config.toml
model = "image classifier"
dataset = "capsule endoscopy frames (Kvasir-Capsule)"
train_examples = 42238
image_size = 48
crop_scale_min = 0.7
horizontal_flip = true
targets = ["finding"]
num_classes = 11
arch = "resmlp"
norm = "rmsnorm"
norm_position = "res_post"
hidden_act = "gelu"
mlp_ratio = 2
parallel_block = false
inner_norm = false
patch_size = [4, 4]
conv_stem = false
layers = 8
width = 256
label_smoothing = 0.05
loss = "cross_entropy"
init = "kaiming_normal"
optimizer = "soap"
beta2 = 0.999
learning_rate = 0.0034
beta1 = 0.95
shampoo_beta = 0.999
eps = 1e-08
precondition_frequency = 20
max_precond_dim = 1024
one_sided = true
adamw_lr_other_params = 0.0019
max_grad_norm = 1.0
gradient_centralization = true
ema_decay = 0.99
max_steps = 11700
batch_size = 384
epochs = 106.4
lr_schedule = "constant"
warmup_steps = 2340
weight_decay = 0.06
adamw_weight_decay_other_params = 0
Rows from block 4 of a small image classifier, named by matrix and row number. Rows with one number belong to one neuron. Each number is 500 + 50 x the weight over its row's rms, rounded and kept within 0 to 999. All counts start at 0. Numbers have three digits each. After the name is the row's rms in percent of the matrix's.
After each neuron's rows are labels from the 100 images, of 14848, where the neuron reaches its highest value: "strongest on" is what is common among them. Only what is clearly more common there than usual is listed. The data: capsule endoscopy frames (Kvasir-Capsule).
# fc1: MLP up (model.blocks.4.mlp.fc1.weight, 512x256), inputs 0-42
# fc2: MLP down (model.blocks.4.mlp.fc2.weight, 256x512, transposed), outputs 0-42

fc1.16 099:458476586467468494568446458517542504479372490557464585533457562472444545537564581532486598459462519577614517496459473475486439474
fc2.16 102:504531572552517532532550518511453542548572642382472453546599595513442441481472438482570491525450495444493569509629406538626525515
strongest on: finding: ileocecal valve

fc1.104 097:574493443522459534416493488469522480578410522426499482470418480493514610615400396547475503506493524456539545549548541508494548486
fc2.104 098:525477481536481591520507551409526494456525429520539481527570518552429471455550539546555437492547548529534581429514485545514497539
strongest on: finding: ileocecal valve

fc1.501 103:371514409599480423523554383481611528386527480458453522470497488460590523581572565362534427563481522586544441516513550615511493476
fc2.501 106:600429479393404495463467578454499491531536543452516592559460498512484474477457515492489570575547586489439472525469506536521483580
strongest on: finding: pylorus

fc1.274 098:580499473451550545398512489483542509464562563491477485428544524528506471496559479514541533453477573505558437438437421550559455424
fc2.274 104:477458556487537487539473422562507476473465499514507537559491454555556585577423447517533454544477554507497539451462619475523480496
strongest on: finding: pylorus

fc1.188 096:460561448510491509461469467363467535455611492487519491496451511427590540489532501490507492465547465485526522499473538465539458558
fc2.188 097:538541511497581581496521586550519477507449473540507541508518500563449437488507455453587513531483524486432480441519551438453498462
strongest on: finding: reduced mucosal view

fc1.307 098:461493513495476471490594452517552465557524566538488541595527618552480500552399547592488567459409495547477500583526507449541546551
fc2.307 106:546556503503488469533451554465524476542425505475488454534453415422494539528490500444462513506444577428513424476501491531461549456
strongest on: finding: reduced mucosal view

fc1.498 085:515500532520430522551522507509444446474568493590488496490543534474601511571458525552542524533510455459585519529489498563683621493
fc2.498 092:461588541467499534486474463456520504540366560496447507447506447471382582524529500508509518404458586531461394538512469457406469508
strongest on: finding: ileocecal valve

fc1.177 095:494476507508515579538455523516574535536526506467523501481552447429460510511509457595483524428454524432536577512503453477507352569
fc2.177 095:461514477450520311589519419486464549504513473500538420441530485560477565513524510467567512441530431603535568521415555486484590435
strongest on: finding: pylorus

fc1.123 104:529493504408432376422567498482516548496447521479543477460502603508539482488443515445435381575481510549480480487594559511511462493
fc2.123 094:462495468587508558546524412456541471465594437445472506491488452483474508566492482514405517378448478428516517533511437501552433505
strongest on: finding: reduced mucosal view

fc1.477 094:376510495426457409394491524449554497583420589484505464546528427571557556534445460491536575499574421500531465581486539552495571530
fc2.477 094:573544544528447612396448526435531436385541477537505476473515529552484557480567604415473477492462582480569486586469505552493467530
strongest on: finding: pylorus

fc1.395 092:485512389419513488487462516502470523490479548499439468483474473448548483508514474529599606547477532442526628478502564506645547597
fc2.395 096:438522565556488437455442488484532441478507531455519542570454511420474511431481477357410445412507550513531536586518422439357477513
strongest on: finding: ileocecal valve

fc1.473 099:567506527515496440532401512514421536462549472436535536455530443447465566460458398485508544569480536461487511479462553496524487489
fc2.473 102:556474424525493476422511471469530519413552382474556493485461471476558484534496531439472413485537573523594481426463479464523481338
strongest on: finding: ileocecal valve

fc1.168 088:443534550534447547553529446437443498590447505423513452532498547443545512503553420512558490483482545471536550534463496425474429526
fc2.168 094:527479451429531453528488533512490479477617455480524572469505476522601493514559572545559475653579544532452514487491458502483533546
strongest on: finding: pylorus

fc1.187 101:524519506478471545511518585432548496547470469577554557470553432505466476586382462526501501416453525428550445555406486494477515490
fc2.187 093:529477536495508535480388499539509417469509479563406552575484473465377554418549494421558507511451456541383572492469468537395485448
strongest on: finding: pylorus

fc1.243 099:578438479526433457396451522545510568558509494523541494559479482542523571538517486571564486441478554509403489477437495417609419510
fc2.243 091:446488513444503541664509451442539496527437483440416526578522511475452565475454524469381502579552509525508518559506514559412527469
strongest on: finding: pylorus

fc1.299 097:407469603599456515490569480526426546428597628500532582452534514526509525447510481574564537494449435467456488516456428529557520503
fc2.299 108:581531444450457429507478483422472502562410472440475430511355481388514567565484517463463562462543591505504437559560529450460531502
strongest on: finding: reduced mucosal view; finding: ileocecal valve

fc1.320 100:455408600589541553553563422498568534509548555448559475465497593512429439505424517512474500398469492371532500454490490556575521470
fc2.320 103:471594448410467460500401504457518528541397524517384455554455521463533520488577504463497496479489539584504447438556574514444504508
strongest on: finding: ileocecal valve; finding: reduced mucosal view

fc1.239 100:537426584391550519458517523506394537486554489575482465442485496418446581471440488515541532536576602486497489454430576496493425601
fc2.239 105:431431437592517428504450473669461507433514473413576505559533389500443421514492488470468512494455498523573460539488493493463545468
strongest on: finding: reduced mucosal view

fc1.364 094:526593525554540525449501529536437408484541581540565436578460534421503462494499425537556493556539468523480495407563519471508494403
fc2.364 092:508468456489506526518488510504559600449516447557532469433541423672491529507447549439578467479455507539447545406434469485516534457
strongest on: finding: reduced mucosal view

fc1.119 097:512579466504477463495531464507502621439518514509528512555476539569511495397497590468604552499462516530468421462457578502540492441
fc2.119 095:487497562570479495439572480478452441529414527435453471437465511408423466528435381537489507471504497475532457566502386388475484478
strongest on: finding: reduced mucosal view; finding: ileocecal valve

fc1.130 104:546593492411549497501518460462593468486492517450483483378538515501504519514473436548552537576445539450562459470512488540546443520
fc2.130 107:493524518501478522517485484464509491489501515521494470612530542477574524472376470480554511486511464494366559503421492437517511491
strongest on: finding: reduced mucosal view

fc1.313 101:483530503565516461433473421486495472567434465428472482520459340475556438553499488456525546517455527510539520492513597571483379430
fc2.313 102:515519485479509437510437509585457410511513500463580407475525580587526528511453570516375506475534470425518528521512482518506593491
strongest on: finding: pylorus

fc1.206 100:505570519554487539567487534477509487485503526532552474536427538436487547540485503396507456448549607577556535534529474463476537409
fc2.206 107:489484519491488507498452545556461443537679561444519456436570560496441540525460510456526526582549538419417571482579461480521424558
strongest on: finding: ileocecal valve

fc1.96 102:454550435549431484450467514556601557507422544463464566527532427479531493522594456468449462478516610587452496441525407496499545497
fc2.96 101:488480607502543554632477521537419492524598486568544538547485521524492531571413544521441529542528521456526453543480524541458424503
strongest on: finding: ileocecal valve

fc1.215 108:541528443457494494414481484569425502490451425479544562513470515514524531559539423424415434501477479546398467536452464498521532511
fc2.215 110:434560519442534546495442528523533474452440472563473572535501434540583539536505481478574486492486470512474502547553534559531479459
strongest on: finding: reduced mucosal view

fc1.302 100:504452536519478595472487487505430460561577536432524495492571482489539484577530466523457485496509393465421541514485512450580545488
fc2.302 105:488630459515492457497479470419455479508426434450489371527394466374508485465517471514447568503520491484529541510542554497470484473
strongest on: finding: reduced mucosal view

fc1.327 100:474443539554539583508428509480606557472471464390517522470558460562441600482480507459531454476463547474518463588446493583423491467
fc2.327 098:493530533492676419569496491536481455467495552446526469587479520450476484468465419533415591531530450474442526637470482397419511500
strongest on: finding: pylorus

fc1.446 109:389526423553448465552559468485497496543529458437416428461538571580478494486468487528485613516534464441493569508505519507515586454
fc2.446 111:536471506546357472545527477436475553546550530562497559469412440422443439507551517454531473478473488590448463510480469461437478535
strongest on: finding: ileocecal valve

fc1.22 102:396474499409499481485481527459398466521446564551533411433581532503513518542459565565542550506482495509511526455462439554541455533
fc2.22 096:554549520475496544508490490505492492543590488453423569479483484404438560454498481433394551480433540465482495569471460472403488496
strongest on: finding: pylorus

fc1.271 091:512467533548493554591537473490577576473525554575509395627430513519542429537509516578432552453548498497514523524530479507500545523
fc2.271 103:449506486425506459547476542466448531593425538464464534467474505415423569500518462514550438503453541473481404461546499477538460501
strongest on: finding: reduced mucosal view

fc1.98 103:547574512452637539571442453463460491451475466495538486461489500507608480590452462465566509540467549490476433429460534583514518375
fc2.98 097:554540486493434476444513579534527382505476530542492505507493457569494543545514494508490508457528446375451508455517539465491555492
strongest on: finding: reduced mucosal view

fc1.190 099:409594621518492549537510470533412477383509536454490542488525540399545402473527510573499514394436469517531557438533466536519526461
fc2.190 098:446443506535517497468450601476503554510505475526458454542510452513476521577486466434498466541531432513435516560525523491504428498
strongest on: finding: ileocecal valve

fc1.250 103:519448506444474497485500571427469450535494417450485471443481468428512443510553542475507476492433481446496446528585533509518511453
fc2.250 099:486446518440510513550480412470443524486504523491433587556522493525483559502411429446410493476551506546436425381446550559563441492
strongest on: finding: reduced mucosal view

fc1.44 099:481478500399399527549506532474468560429447456480502537399467506499442505441530501453530586533434551490446463515551415635451493374
fc2.44 092:492587459455534461473494449528527585486459460513577478571590533577503527480567543620517439532508502472551527544452609434555482518
strongest on: finding: ileocecal valve

fc1.170 100:458542518526498480559423475527491486525518551471416470459523508557414545430494434499471510573473452495545479613533598488512465498
fc2.170 105:608485419544503541604565396451532531520501448528490501438409471618553550541467476467509501513485489450484461411394532446578461435
strongest on: finding: ileocecal valve

fc1.59 097:410563482458546589564443541495451435449454497473469584458501491412466486500490425479507553459495558434614515487483466459440434497
fc2.59 097:584451445461491485534522492520488501462599531529538437498494576568529439525478473565539489623583497517494563468437568445520576507
strongest on: finding: reduced mucosal view

fc1.455 094:529601487535452553480469516509453412503568545509534448426463430421479526579563500452467499418484482470495375503593607633569501531
fc2.455 090:455427462544593600517526537397516560512433549492426511517482546563538563605515539472608528552542396533478513433490530540475527567
strongest on: finding: ileocecal valve

fc1.178 102:454442397580516528521363562486386479503510570500486511444464474487486539472472437547415474524569476466512521617533477495498495443
fc2.178 098:502486430504510469547478434472544488467525465426510533576425448508420394519463578407503437511499524521550528535447547531529488374
strongest on: finding: ileocecal valve

fc1.273 098:490487555443492465452415428483547515636485451468434426503419568476432520415574440477518494470553485405601564553427574480563517565
fc2.273 100:569436558479510497568556497499523483503579487530441533538564536572505444524509521566463468474544449580473471447456519518573507483
strongest on: finding: pylorus

fc1.47 106:551499441438428511520534452498520515462638515539523370428493578495433555546458519527490433441466517482456519546480583410457527418
fc2.47 100:437509443559459535517487449398457511466394421556537530496537500562510475565513543492532514482474419504564530471442529517540542565
strongest on: finding: ileocecal valve

fc1.173 109:442476422522479451491423521376446530369529525410529438459528518457454579447471467534470452455442494410487476562510507483471498520
fc2.173 096:492507549489522404441597474492529443505504482524513581491555617508581517544590551528513564493535397574558530446536488533557579416
strongest on: finding: ileocecal valve

fc1.301 104:443534502601538501541471428521594531410525597487433556503518496527558485502516494395582603519543532504518527462481540555572468433
fc2.301 106:604453552500404520422476574432571523619542449418514536463484455497513537520511501587550578489542554515428515511510538431563560460
strongest on: finding: pylorus

fc1.253 097:455574533476533528536553581523450485384412468488493459538501520390556473526484445507591527470555493380512497386453510582469524445
fc2.253 097:429448513472519511438457590449487498593551490625511520454472522632537502396481511459584431472515575542541499497546487502486429532
strongest on: finding: reduced mucosal view

fc1.412 099:531472480431581555551478499425547491507563529455491539522487404440429475530404519473552482536424538501473482525516498486465513494
fc2.412 104:498510437546530334547463373466482556565505510535508474432500573489557438546549478511423457457572558532559446500418509517480502517
strongest on: finding: pylorus

fc1.50 095:554504515530440524407526490420452480481533483373609461473450562409518503470557415519489386499428508596476571528497500516480517489
fc2.50 094:435600483400494504500562617500409552508516369614473498457445474569550474484535468461506441510510512502484554481518478549507482484
strongest on: finding: reduced mucosal view

fc1.296 096:424557522584513569475444513512509480523462480442454488515552444417462536542550491488452483499431560516532441530454503547624415515
fc2.296 108:538575512468496506459447529535536571438503408449511517443474498472463495557512526555468519485512466460464493443511575513608507510
strongest on: finding: ileocecal valve

fc1.462 102:494544571492511438515502598461476470553512436402513563500457530500504603513419553473433474456574496583436519438431640564479509519
fc2.462 100:577604463535491488534512437525461529427604450536513509534521567516554483490576611501481459523516393506531515423472482589452462475
strongest on: finding: ileocecal valve

fc1.479 087:473490533545485520584639538451567550476512435484564434563459545599527458543409490502469579474457579508535561505570491455478475508
fc2.479 098:483515553497528495461468476532408488564431560481444542490531421394397559494528536563534509454464549455476413532433502431529441489
strongest on: finding: ileocecal valve; finding: reduced mucosal view

fc1.280 104:570440546524510521420498493589535407423566565381580442473484504550507471483551487465441503386538483459470515575528467511509435445
fc2.280 107:558533519438462476608493414405482500581423426444441523474417492396571601498504529539509503613623498596458454420522517542489540507
strongest on: finding: ileocecal valve

fc1.355 096:378573538460509471462451387458478516502504512517536494469523390522542529534586509483474587524558460509476412500463588519425500511
fc2.355 098:558439467500430510551525532516582470479494594453482546547507599524465468484501598425534608580479489453441465544463408493527423520
strongest on: finding: pylorus

fc1.432 102:505456484549511520535534448575551462504454432514462374410522506417439586508418484560475538477478483523597499564560438495502468503
fc2.432 102:503528441488489549438449569440498570499522568494444477505483513430547514492475508462526506543541540480447536447401438473412528551
strongest on: finding: pylorus

fc1.143 092:494499503488468471511575411510447542406536607535563525435508603503539485456486558521552558545438578522439523544454457572629557431
fc2.143 113:582523525486484540465440458496512521602447484490428516452458474376457560497459483485487540424538594524577420541536489398414478485
strongest on: finding: reduced mucosal view; finding: ileocecal valve

fc1.163 090:472520553579505511626430509489479597465512464555452516484576537515410459510413556434493509513472424512494525480536478563610569544
fc2.163 090:498506543540464513437443479466509542398504538566544488498465529456472436453618559480463454357515521549491584493541432480497489566
strongest on: finding: ileocecal valve

fc1.315 101:446559553556502422478430492401441429547478458362527445495456456452465543571476483403501427583391476489510492504459547553537442524
fc2.315 109:564570500473535452540519516582558498499531502560510424497510488641494467525465543506474474465607475510559478407438533603565522480
strongest on: finding: pylorus

fc1.150 097:575555458543522552465491464412520482518469472377511540504567420456475543507526502575543449472578524452596500566575472605581474537
fc2.150 098:529419463536553383576451458512577487552552497465434550478398498497570585527499463539484550508562494504530389503397543455455503491
strongest on: finding: pylorus

fc1.346 100:530462506577485508492528388487628525486480537453568498527564540424510513465505469408526426501552505497506547526581568464514531554
fc2.346 098:572580409488533349476463477474455510447476490466559510487521511556534444530497511566548473495502533557503477518373573489446583428
strongest on: finding: pylorus

fc1.353 100:578404388460483476525500481405489509546527470519516511496387541416474391601519459498452416425456483529437565546552569455410417586
fc2.353 097:474542462414535533528485431542506524536466368462527507439550543504476611478467448497452444484532444564436556434569471514484564395
strongest on: finding: ileocecal valve

fc1.351 097:555518468526408561475467476493451550489514470493420493377511603479560496521552447480537514451552469527464569518510436451479428457
fc2.351 106:468521476409473514518512567444510525497539475524509603612478466583418554528564573597484510583471464483534441514501634552546552502
strongest on: finding: pylorus

fc1.433 105:488502499544491538423468500573480618403511380497580514499546467457515506447617435536506504537614536443460483521455557457498444436
fc2.433 096:497499502464477592422464514508545474506514451456544421486616488540544456432447590431523491512490507457537455459600528514486521447
strongest on: finding: reduced mucosal view

fc1.1 097:536430439549511416509545522478444442507528504471463486449586473485513578553464503475428558518492447673599503527522592510531432534
fc2.1 097:456521412496450451515472471585459532441513592522528512516473481477513511483562667432453410478456540478460517466546514489463514456
strongest on: finding: ileocecal valve

fc1.55 110:453551483450554539519458517530475518435442531458467450514554477476469523582463423459556623528520519514573528492447433539559537406
fc2.55 108:439497468490480569566486586489506530540508583394459543482520507561525442506559465477513458536508535470466551412475527431468632562
strongest on: finding: reduced mucosal view

fc1.461 097:535495516448433541501436524443490560476591467549490516441636452527519508457469498456497591498456477472515494449567485481565458482
fc2.461 099:460498473538580468467476514429531533428442423439538466601515445484519500463600542448480430449430458591535500406466543493458486523
strongest on: finding: ileocecal valve

fc1.84 111:613480463532484456462518576462504564598500486507473489607479499490531468534478529487567538514557434541509464507508492490518525489
fc2.84 096:480501582539485515387515481523483629426474445528485535477459474477465497452576454535461572487495527501504515558374479487528446549
strongest on: finding: pylorus

fc1.495 104:527516529421528467490464566493442485576463469515523525463494514524389568521548407541476551456491437518528515605540576416448430483
fc2.495 103:477490423458445469534597403498455456467479518525527548543520540535531482450623570504536502552521526554533630435611611515524565446
strongest on: finding: ileocecal valve

fc1.467 098:570505605529495486458456439389490519547560502528456540494439517582503498473517499548556554505390435493451546508560622579517525558
fc2.467 106:443476498452470438481515471443499466537487496471467436512479383458538464585467446560422450545444533433560537448528411420542452456
strongest on: finding: reduced mucosal view

fc1.451 116:575441532498560466528393524475578565585486482402451479497409535474513554407477518537431478465533564540480543526529531517417517499
fc2.451 107:462554525597406462532505467535429522510535522424483582544582502567439379553567524504487546444536412499539513517445526477480475430
strongest on: finding: ileocecal valve

fc1.160 101:355545504488492477505472509557456419405524515462476560452527483505446591457579510537439436477404510435462508543529506493475458471
fc2.160 096:510498546470468450542504490492553520584436496482514457484509559565426448541474501448507532516517511458602462451472576582489528537
strongest on: finding: ileocecal valve

fc1.392 099:526530451447449484445453453444423530441624584460549505473425480461548543381466470626442564580511523580494587549525497478550511537
fc2.392 095:412486454535505505545522577634508547547411455507502508530588415565422480587556492463448450476468572526467475457425497476528486414
strongest on: finding: reduced mucosal view

fc1.252 103:443462538500545551453578407469560448503532589442505463524517460601461411534374528498409544390463504408523546407507536562489432475
fc2.252 100:525548533466439482518477496426535465484416436467480516458500517471562536459466500528545480557489529582551419525576504616422478475
strongest on: finding: reduced mucosal view

fc1.324 105:461587523463603494541474483510521501472510477529441474452509641423460564495541499394491494505530569513565519480504525517460553497
fc2.324 102:556509502562475450412447503575421466473551568436545528556473508601556455587470478575445582448532475392459422528414474496610558494
strongest on: finding: reduced mucosal view

fc1.18 092:487607514478436551471436438506524494537570557474414444452518537541416551487485473526408550485555435473450556499464483461543397547
fc2.18 097:570480547541538481512555511512505520465489428574571437533566503536604544513433524489533480511505429555511503386421531591622534448
strongest on: finding: pylorus

fc1.317 090:400477542569515551383500463438541457509518489488426455435463542549503566480489501447596561449503586424599520558380536501602462427
fc2.317 102:549483476575571623510502564425538626542493478545534468498575462554462544580515531560565482533556354577424559504539562443578552480
strongest on: finding: ileocecal valve

fc1.33 098:516459576495503474468440420486490530477394424427455517509517506492459520436483439499561562549492489459511433424448493368596456515
fc2.33 095:490561385424424520497501541494459433402559464565605458481509443464526466487611605582545377512479555552557476553498451498411499523
strongest on: finding: ileocecal valve

fc1.80 103:445549458592501596461512508488411451486406537533506522492526577470549426570523435462512481477521471474603492484473506506491556534
fc2.80 106:426400501476457529512428546460475511473563571455446511546457510486508527468575505459500493589570488567350586478452563412510497485
strongest on: finding: ileocecal valve

fc1.405 096:497516606470492602521406521467540489441493498516580568557514412467427597496506454457524392534534433460564527571473469490498409538
fc2.405 095:561532485523559490501544416564477506505475506543575468534491517609577469520491572489543542513526477557537478406515491513607519535
strongest on: finding: pylorus

fc1.124 093:447448533494494474450504538424515574482543585499556468552622507546556402542421501580540498498535414525510480531510459473638509602
fc2.124 100:533558535582606477534455519479405489549435546496428431568402440419466600522443528488327455460479571440525529502472491480436526511
strongest on: finding: ileocecal valve

fc1.17 099:561393549476508478507390491520515482373520551449545486492461467391456532492492471500487521520503555523511565400525468519554425465
fc2.17 090:543543475522531490461497514548447578469438519568495477469521487430594542489490470445467479505641475569451531537430467463498535490
strongest on: finding: pylorus

fc1.191 097:453485505430528503489517579538465565570464495507475526485452445442530513520518564466502441577624479618522502546539525549549461471
fc2.191 095:558600467498474433530485415552454429454577436545521440462532489416494555486538504493519485486483466374466456521521458553416558441
strongest on: finding: ileocecal valve

fc1.427 100:510522483520517521438583374465476512473524569460517395443483589519501486510434520500538535470461512514471533570557490510464452464
fc2.427 102:477568552424448464590508501467514500497487503495502544538477511479529573556464426452577499464528430509528489445485456511487519540
strongest on: finding: ileocecal valve

fc1.140 106:483472523490483565493457558456558543379421517496567498469529518498514482497527461459541521584524491497478555495471449520457517430
fc2.140 108:500535546471477449536558506460477527450562451521505521533524569540550568542501521571482547537532535446511594475505446472482582528
strongest on: finding: reduced mucosal view

fc1.105 102:540471389522508530477404455510533515613530454508542429447481325436429586535478509425496513534463414462529499501557519497464557441
fc2.105 105:538436545585588519536515449482548495457579486505423525537517569513497488459459561492504509464514533497521516499437446490552371481
strongest on: finding: pylorus

fc1.121 100:431584524466452484526483554475492579539514405488476529511553450513478492463449430455540513508433462463452613513471419445513525566
fc2.121 099:573491463580555461529457417487517582445453493573524426461541456550600490497545548506527369517528441522533584507499527479593507530
strongest on: finding: ileocecal valve

fc1.287 106:560481445586574459525562612520526427538456514441544463496493464453477516538499434537541482538524447537582384529524578525553488479
fc2.287 106:406470428429492495542418396481375493526520565546491483470538613465540428336541503502524463563512558502470530463538499429498521586
strongest on: finding: ileocecal valve

fc1.61 097:391545476530517468528611452508479543510441481450520566588521450466492457533559526492562451449562588580521475501505562489510443400
fc2.61 098:515429461514431435490434554478523467501522568440517522545451468531506490553451538475514578522519468469437464563422527582499551669
strongest on: finding: pylorus

fc1.474 096:541533498511462587505581419531515445496572482551518562480437615438519464512512456506537493506487600456510526500488443410449519489
fc2.474 085:467563478412532533471425535527551523607544518457533432450588467566440505463529568547496601556468517544518489438541561435515490525
strongest on: finding: reduced mucosal view

fc1.314 093:479574572550591591547529536506418562621401500526449595550395464505466472552501513528532559446477522419547499440375495498469452522
fc2.314 103:470455503456476432507448557419455524483637522507519587440486487612525416466436463535608504514491500587377513503607509459496473528
strongest on: finding: ileocecal valve

fc1.235 102:495446489479510517551484517452416608481518387502409544402563546483559487604459494566435530484428438624482598561567496522545444497
fc2.235 102:544516467582475476618502448528562467443471487519479481453391453522517471466553530363503404464517435450437510432507462569458512432
strongest on: finding: ileocecal valve

fc1.210 102:490543496581545487533543474451470621529460464569476486491530490517483501614478538456501470522544555564527453596545531576497589374
fc2.210 100:525535494579466405450474507593472403469600595426572535511408540477460500539431473481441521530458427479447451487397503511475532585
strongest on: finding: ileocecal valve

fc1.171 110:515476433557512476466481523521444524510543470517518485521530562536540407548485498567476522535501512484521439441543620530528488590
fc2.171 105:463479539470495451573479428548523527508507438444464619545475462388445470462463466488416540483478529484440542585462415421388514487
strongest on: finding: pylorus

fc1.41 097:518491498588452525425431505460438511391536523494524487459498479522534511474420465498528579512472547433481498538530548591576548415
fc2.41 111:574511452495438456517559484573542463555502463487399522482424469428430476488527571457423440389567492529581444519520417431435446457
strongest on: finding: ileocecal valve

fc1.76 104:521543411460556507527503432415467510480501395444492506470439390463509483484508559508545512594476445480567591438509540436517543449
fc2.76 104:518480459580480399509493449592565436481567516532512490476451557554509514526439464432451572500557567398506438512397544524463465506
strongest on: finding: pylorus

fc1.142 094:457516472568448448476475584530456472398541481551517493502489575484542464505427546504533469491524521477375577554559487481524539540
fc2.142 104:482515504468531586498553491411546590473504454596444444577532473612516520513532543515482426501479456582517509466556581495569539501
strongest on: finding: ileocecal valve

fc1.281 100:441414481484414473540500450462562315422585463477447572540521490433487405513476487419487483564547494394473491549490486548514459511
fc2.281 100:502509501498519482454387450472457569550445437496573453411479540517511554476508538528478487467494480557430486499549437470602535464
strongest on: finding: ileocecal valve

fc1.348 104:545456660534520471462441501612569547463520531558496471494501559467501411587505586482513594499500516520413512511477500565492528538
fc2.348 107:552568384491499551528465566425529482527434475520460452427499442469502583528598500489503486527526490455505398454578493539554549492
strongest on: finding: reduced mucosal view

fc1.422 105:463523410524508568495600440395503543470431523389514658449482459527522562643479457596521556572495511447532495454523496590494463451
fc2.422 089:491459519458422562460453537508486488498478475493557515470527485539419502458482491428551500542483437459572473474552407424431524530
strongest on: finding: pylorus

fc1.30 108:390592551486474443448450503512594559524497503485514481520566346448501528496495441504466466489537566504499467438493503507450548410
fc2.30 104:523432515514418463515473531499491452443524517451451494495433608545414442419449543462523478535506573468566478533442506398474494525
strongest on: finding: pylorus; finding: ileocecal valve