A small image classifier, trained from scratch: norm rmsnorm.
Rows from block 4 of a small image classifier, named by matrix and row number. Rows with one number belong to one neuron. Each number is 128 + 32 x the weight over its row's rms, rounded and kept within 0 to 255. All counts start at 0. Numbers have three digits each. After the name is the row's rms in percent of the matrix's.
After each neuron's rows are labels from the 100 images, of 14848, where the neuron reaches its highest value: "patch colour" is the nearest of a few named colours to the mean colour under the peak. Only what is clearly more common there than usual is listed. The data: capsule endoscopy frames (Kvasir-Capsule).
# fc1: MLP up (model.blocks.4.mlp.fc1.weight, 512x256), inputs 172-214
# fc2: MLP down (model.blocks.4.mlp.fc2.weight, 256x512, transposed), outputs 172-214

fc1.471 099:157153117134107158175113132150071074088095112175206134143132151115132149109137092082165182139124095115146053119157156104134100148
fc2.471 106:129130120133141090112186093082147181154127124102098104123103148146082122115149147158150082128133092144102168193026111121110165108
patch colour: orange

fc1.469 103:140149151118121117114130114125088121099110089084150148111069127106132137083157196158127105154135166135101124144132097112077175187
fc2.469 107:116102152173115167133117139129117158150118128085113065127066137149115076188131097051149133109116129156095114119090171136114137109
patch colour: orange

fc1.283 104:131115099134106062128175121038111131149159177138093063096081064118163075092150107097127110193133160097135107173103142178213086135
fc2.283 107:105104180122119170114091150187141140154145120163086202106192131167096165120144182135148142096147109125115130085117105084109097172
patch colour: black

fc1.131 093:115107107191093150143125178080084146135079130114124146162138129134118121140126108151096111148117131164126182171200129160176114174
fc2.131 102:190180142132157114071105164155126091161129089137104151153161086175156121133170121197142109144139187099142108172142123162131103128
patch colour: black

fc1.388 098:153158187148086152062063114173115094119153151161127106140131161105091099132135193114162141073154097147071106120158122054176176108
fc2.388 092:121103084089122146168172117129130149110092124140064147091164134106204181174078162103122100168094032187170144032109115166135079114
patch colour: black

fc1.134 093:093087090133196108206118155107166124117124094104150131115118157069072112120200160104106117155111198092094149113148118175094103072
fc2.134 095:134143092112111152125108140170095105100161148092143116128145156133165201152175072115122155108134116081154136061136147109188109081
patch colour: black

fc1.155 108:134099116130124132118134117065080132155143136177181147119074133160124090094106171109132141086154152086147136186052127187117115096
fc2.155 106:098085152105173062102177089180177095140139183084122128151135119099093134188088111159139110094113132159137126130132088115096111112
patch colour: orange

fc1.436 101:110117154135160126141146124101091144146157106047129118110125118195134091069159067166146117083182166146174111166187089169061167159
fc2.436 104:106129133158098087101102101119170056178120066126090136111145154061097132111108126149146169180135149052101093155099136047103152106
patch colour: black

fc1.326 110:139108199108089147111128108138142135159164139181072185133089126129158144099135068120123155098100141070134112137193084132171114150
fc2.326 108:136120103108172131162146157133134168142101124139133069122123140200081110091133137158117162156108192135127134124121195147098085115
patch colour: black

fc1.309 095:156125100121127159198146111142112083136099144128143143118201173078177083118158116123156157128150162210099118157132147134099086157
fc2.309 098:109164133062144099103112163128104122178116096174152076134101101134148129128142166153136118150097117125149117100122147115107084160
patch colour: black

fc1.494 100:121141145189156120134085152100123125093162111117137126179197156164102103136079166133138111063086134115182091054153132093119115143
fc2.494 094:176109110071157144116127151097181092183102172051099115118102114169126084102097111143141167108187156158105121170103169190130124134
patch colour: black

fc1.231 095:127139180119152143079140084143072087117134134086112129121135115149141215137140110168119150106126114157127079142122173119111161112
fc2.231 101:147076139130092162143126157105159183130136138097122071088176096144178077130115144128137105135165136102081142119121128132129149094
patch colour: orange

fc1.293 105:141142118141093141106131068166150127083133149049096110062120147122124092161154154136201145132142137103164192182167173144112163124
fc2.293 098:120140107150138164176126103092150129113142119216091152143115125116160109110080124096109086136154045133155066126085080105118117172
patch colour: black

fc1.178 102:102097133127150149121180128123115115123144164144113177101094112183102120133146106083155116127156109124111184113143191197127137204
fc2.178 098:138141153103130113136134128116136108176166099128111114089119118139084089115133184128076157178063127096148112112096142125058115071
patch colour: black

fc1.510 103:062073169172097157106166130138154185124109124127122151110135171078144131175072088144088118108153165058196140105125122093130140185
fc2.510 094:116161117127202100059119102106139124182106163159122107092086104111090120113190137178152169143157174123068115160157090140144155089
patch colour: orange

fc1.333 096:066134071156123153141194112139139096110131116108106113152108117105136108069121096142152056130154138161141142147176080113130145086
fc2.333 101:199120139072120130143135115135128107145053111124109140121154136162137122113155121129150130110153166031120136102151128108080145152
patch colour: black

fc1.332 101:171139126102125100090129110135184114063144122187087133182117066132117120084127097074116155073118092180075133160177116160150204158
fc2.332 094:136061183089102135173151119148121143126133099138131141104196178144134135223112087161079140188132113122063088089093155080091145173
patch colour: black

fc1.483 104:162168094159119117169110129161156119138141200154162100126123154075145146122077150107122133142100133134135132120050150148133052115
fc2.483 100:095118068168194084075140088071156127144155107075087115153098162103092116114075109087113087075092095169133074187116102135158176109
patch colour: orange

fc1.478 104:158115081107044131146108122111127142099157096216157110124119164112145112095134072150118099105074130132127122147119144112129092097
fc2.478 105:129115083140174101150213104161123114110105120077093133118077135106117166166058124128148070124098104124116144153071091163103141120
patch colour: orange

fc1.142 094:153100132138101124136071140117121066106107102131163085136133074144161129094134089138090108132075145181104213167182151222153164168
fc2.142 104:116193125127135085138108136127138133140115126152088171100150111161071128091151163141148126149130155087096126122131135113131139078
patch colour: black

fc1.343 087:105107157112117152158158119123112092101215095144126088143071063115078117146153094142169073102144098131121140125142146074161084134
fc2.343 084:138103149127130098145107152143120137137066149121165164138196128179119174126098150120116167104182119154140158140098122170076147095
patch colour: orange

fc1.227 102:115126132160175141083100125108098123145088159105116146139100083149178159143110087138084198137132114133140101143151145164085143070
fc2.227 107:183107156160093139159124147141145201056114107121122069116180123142136126164114156133106146180165145102104203092096138081112160127
patch colour: orange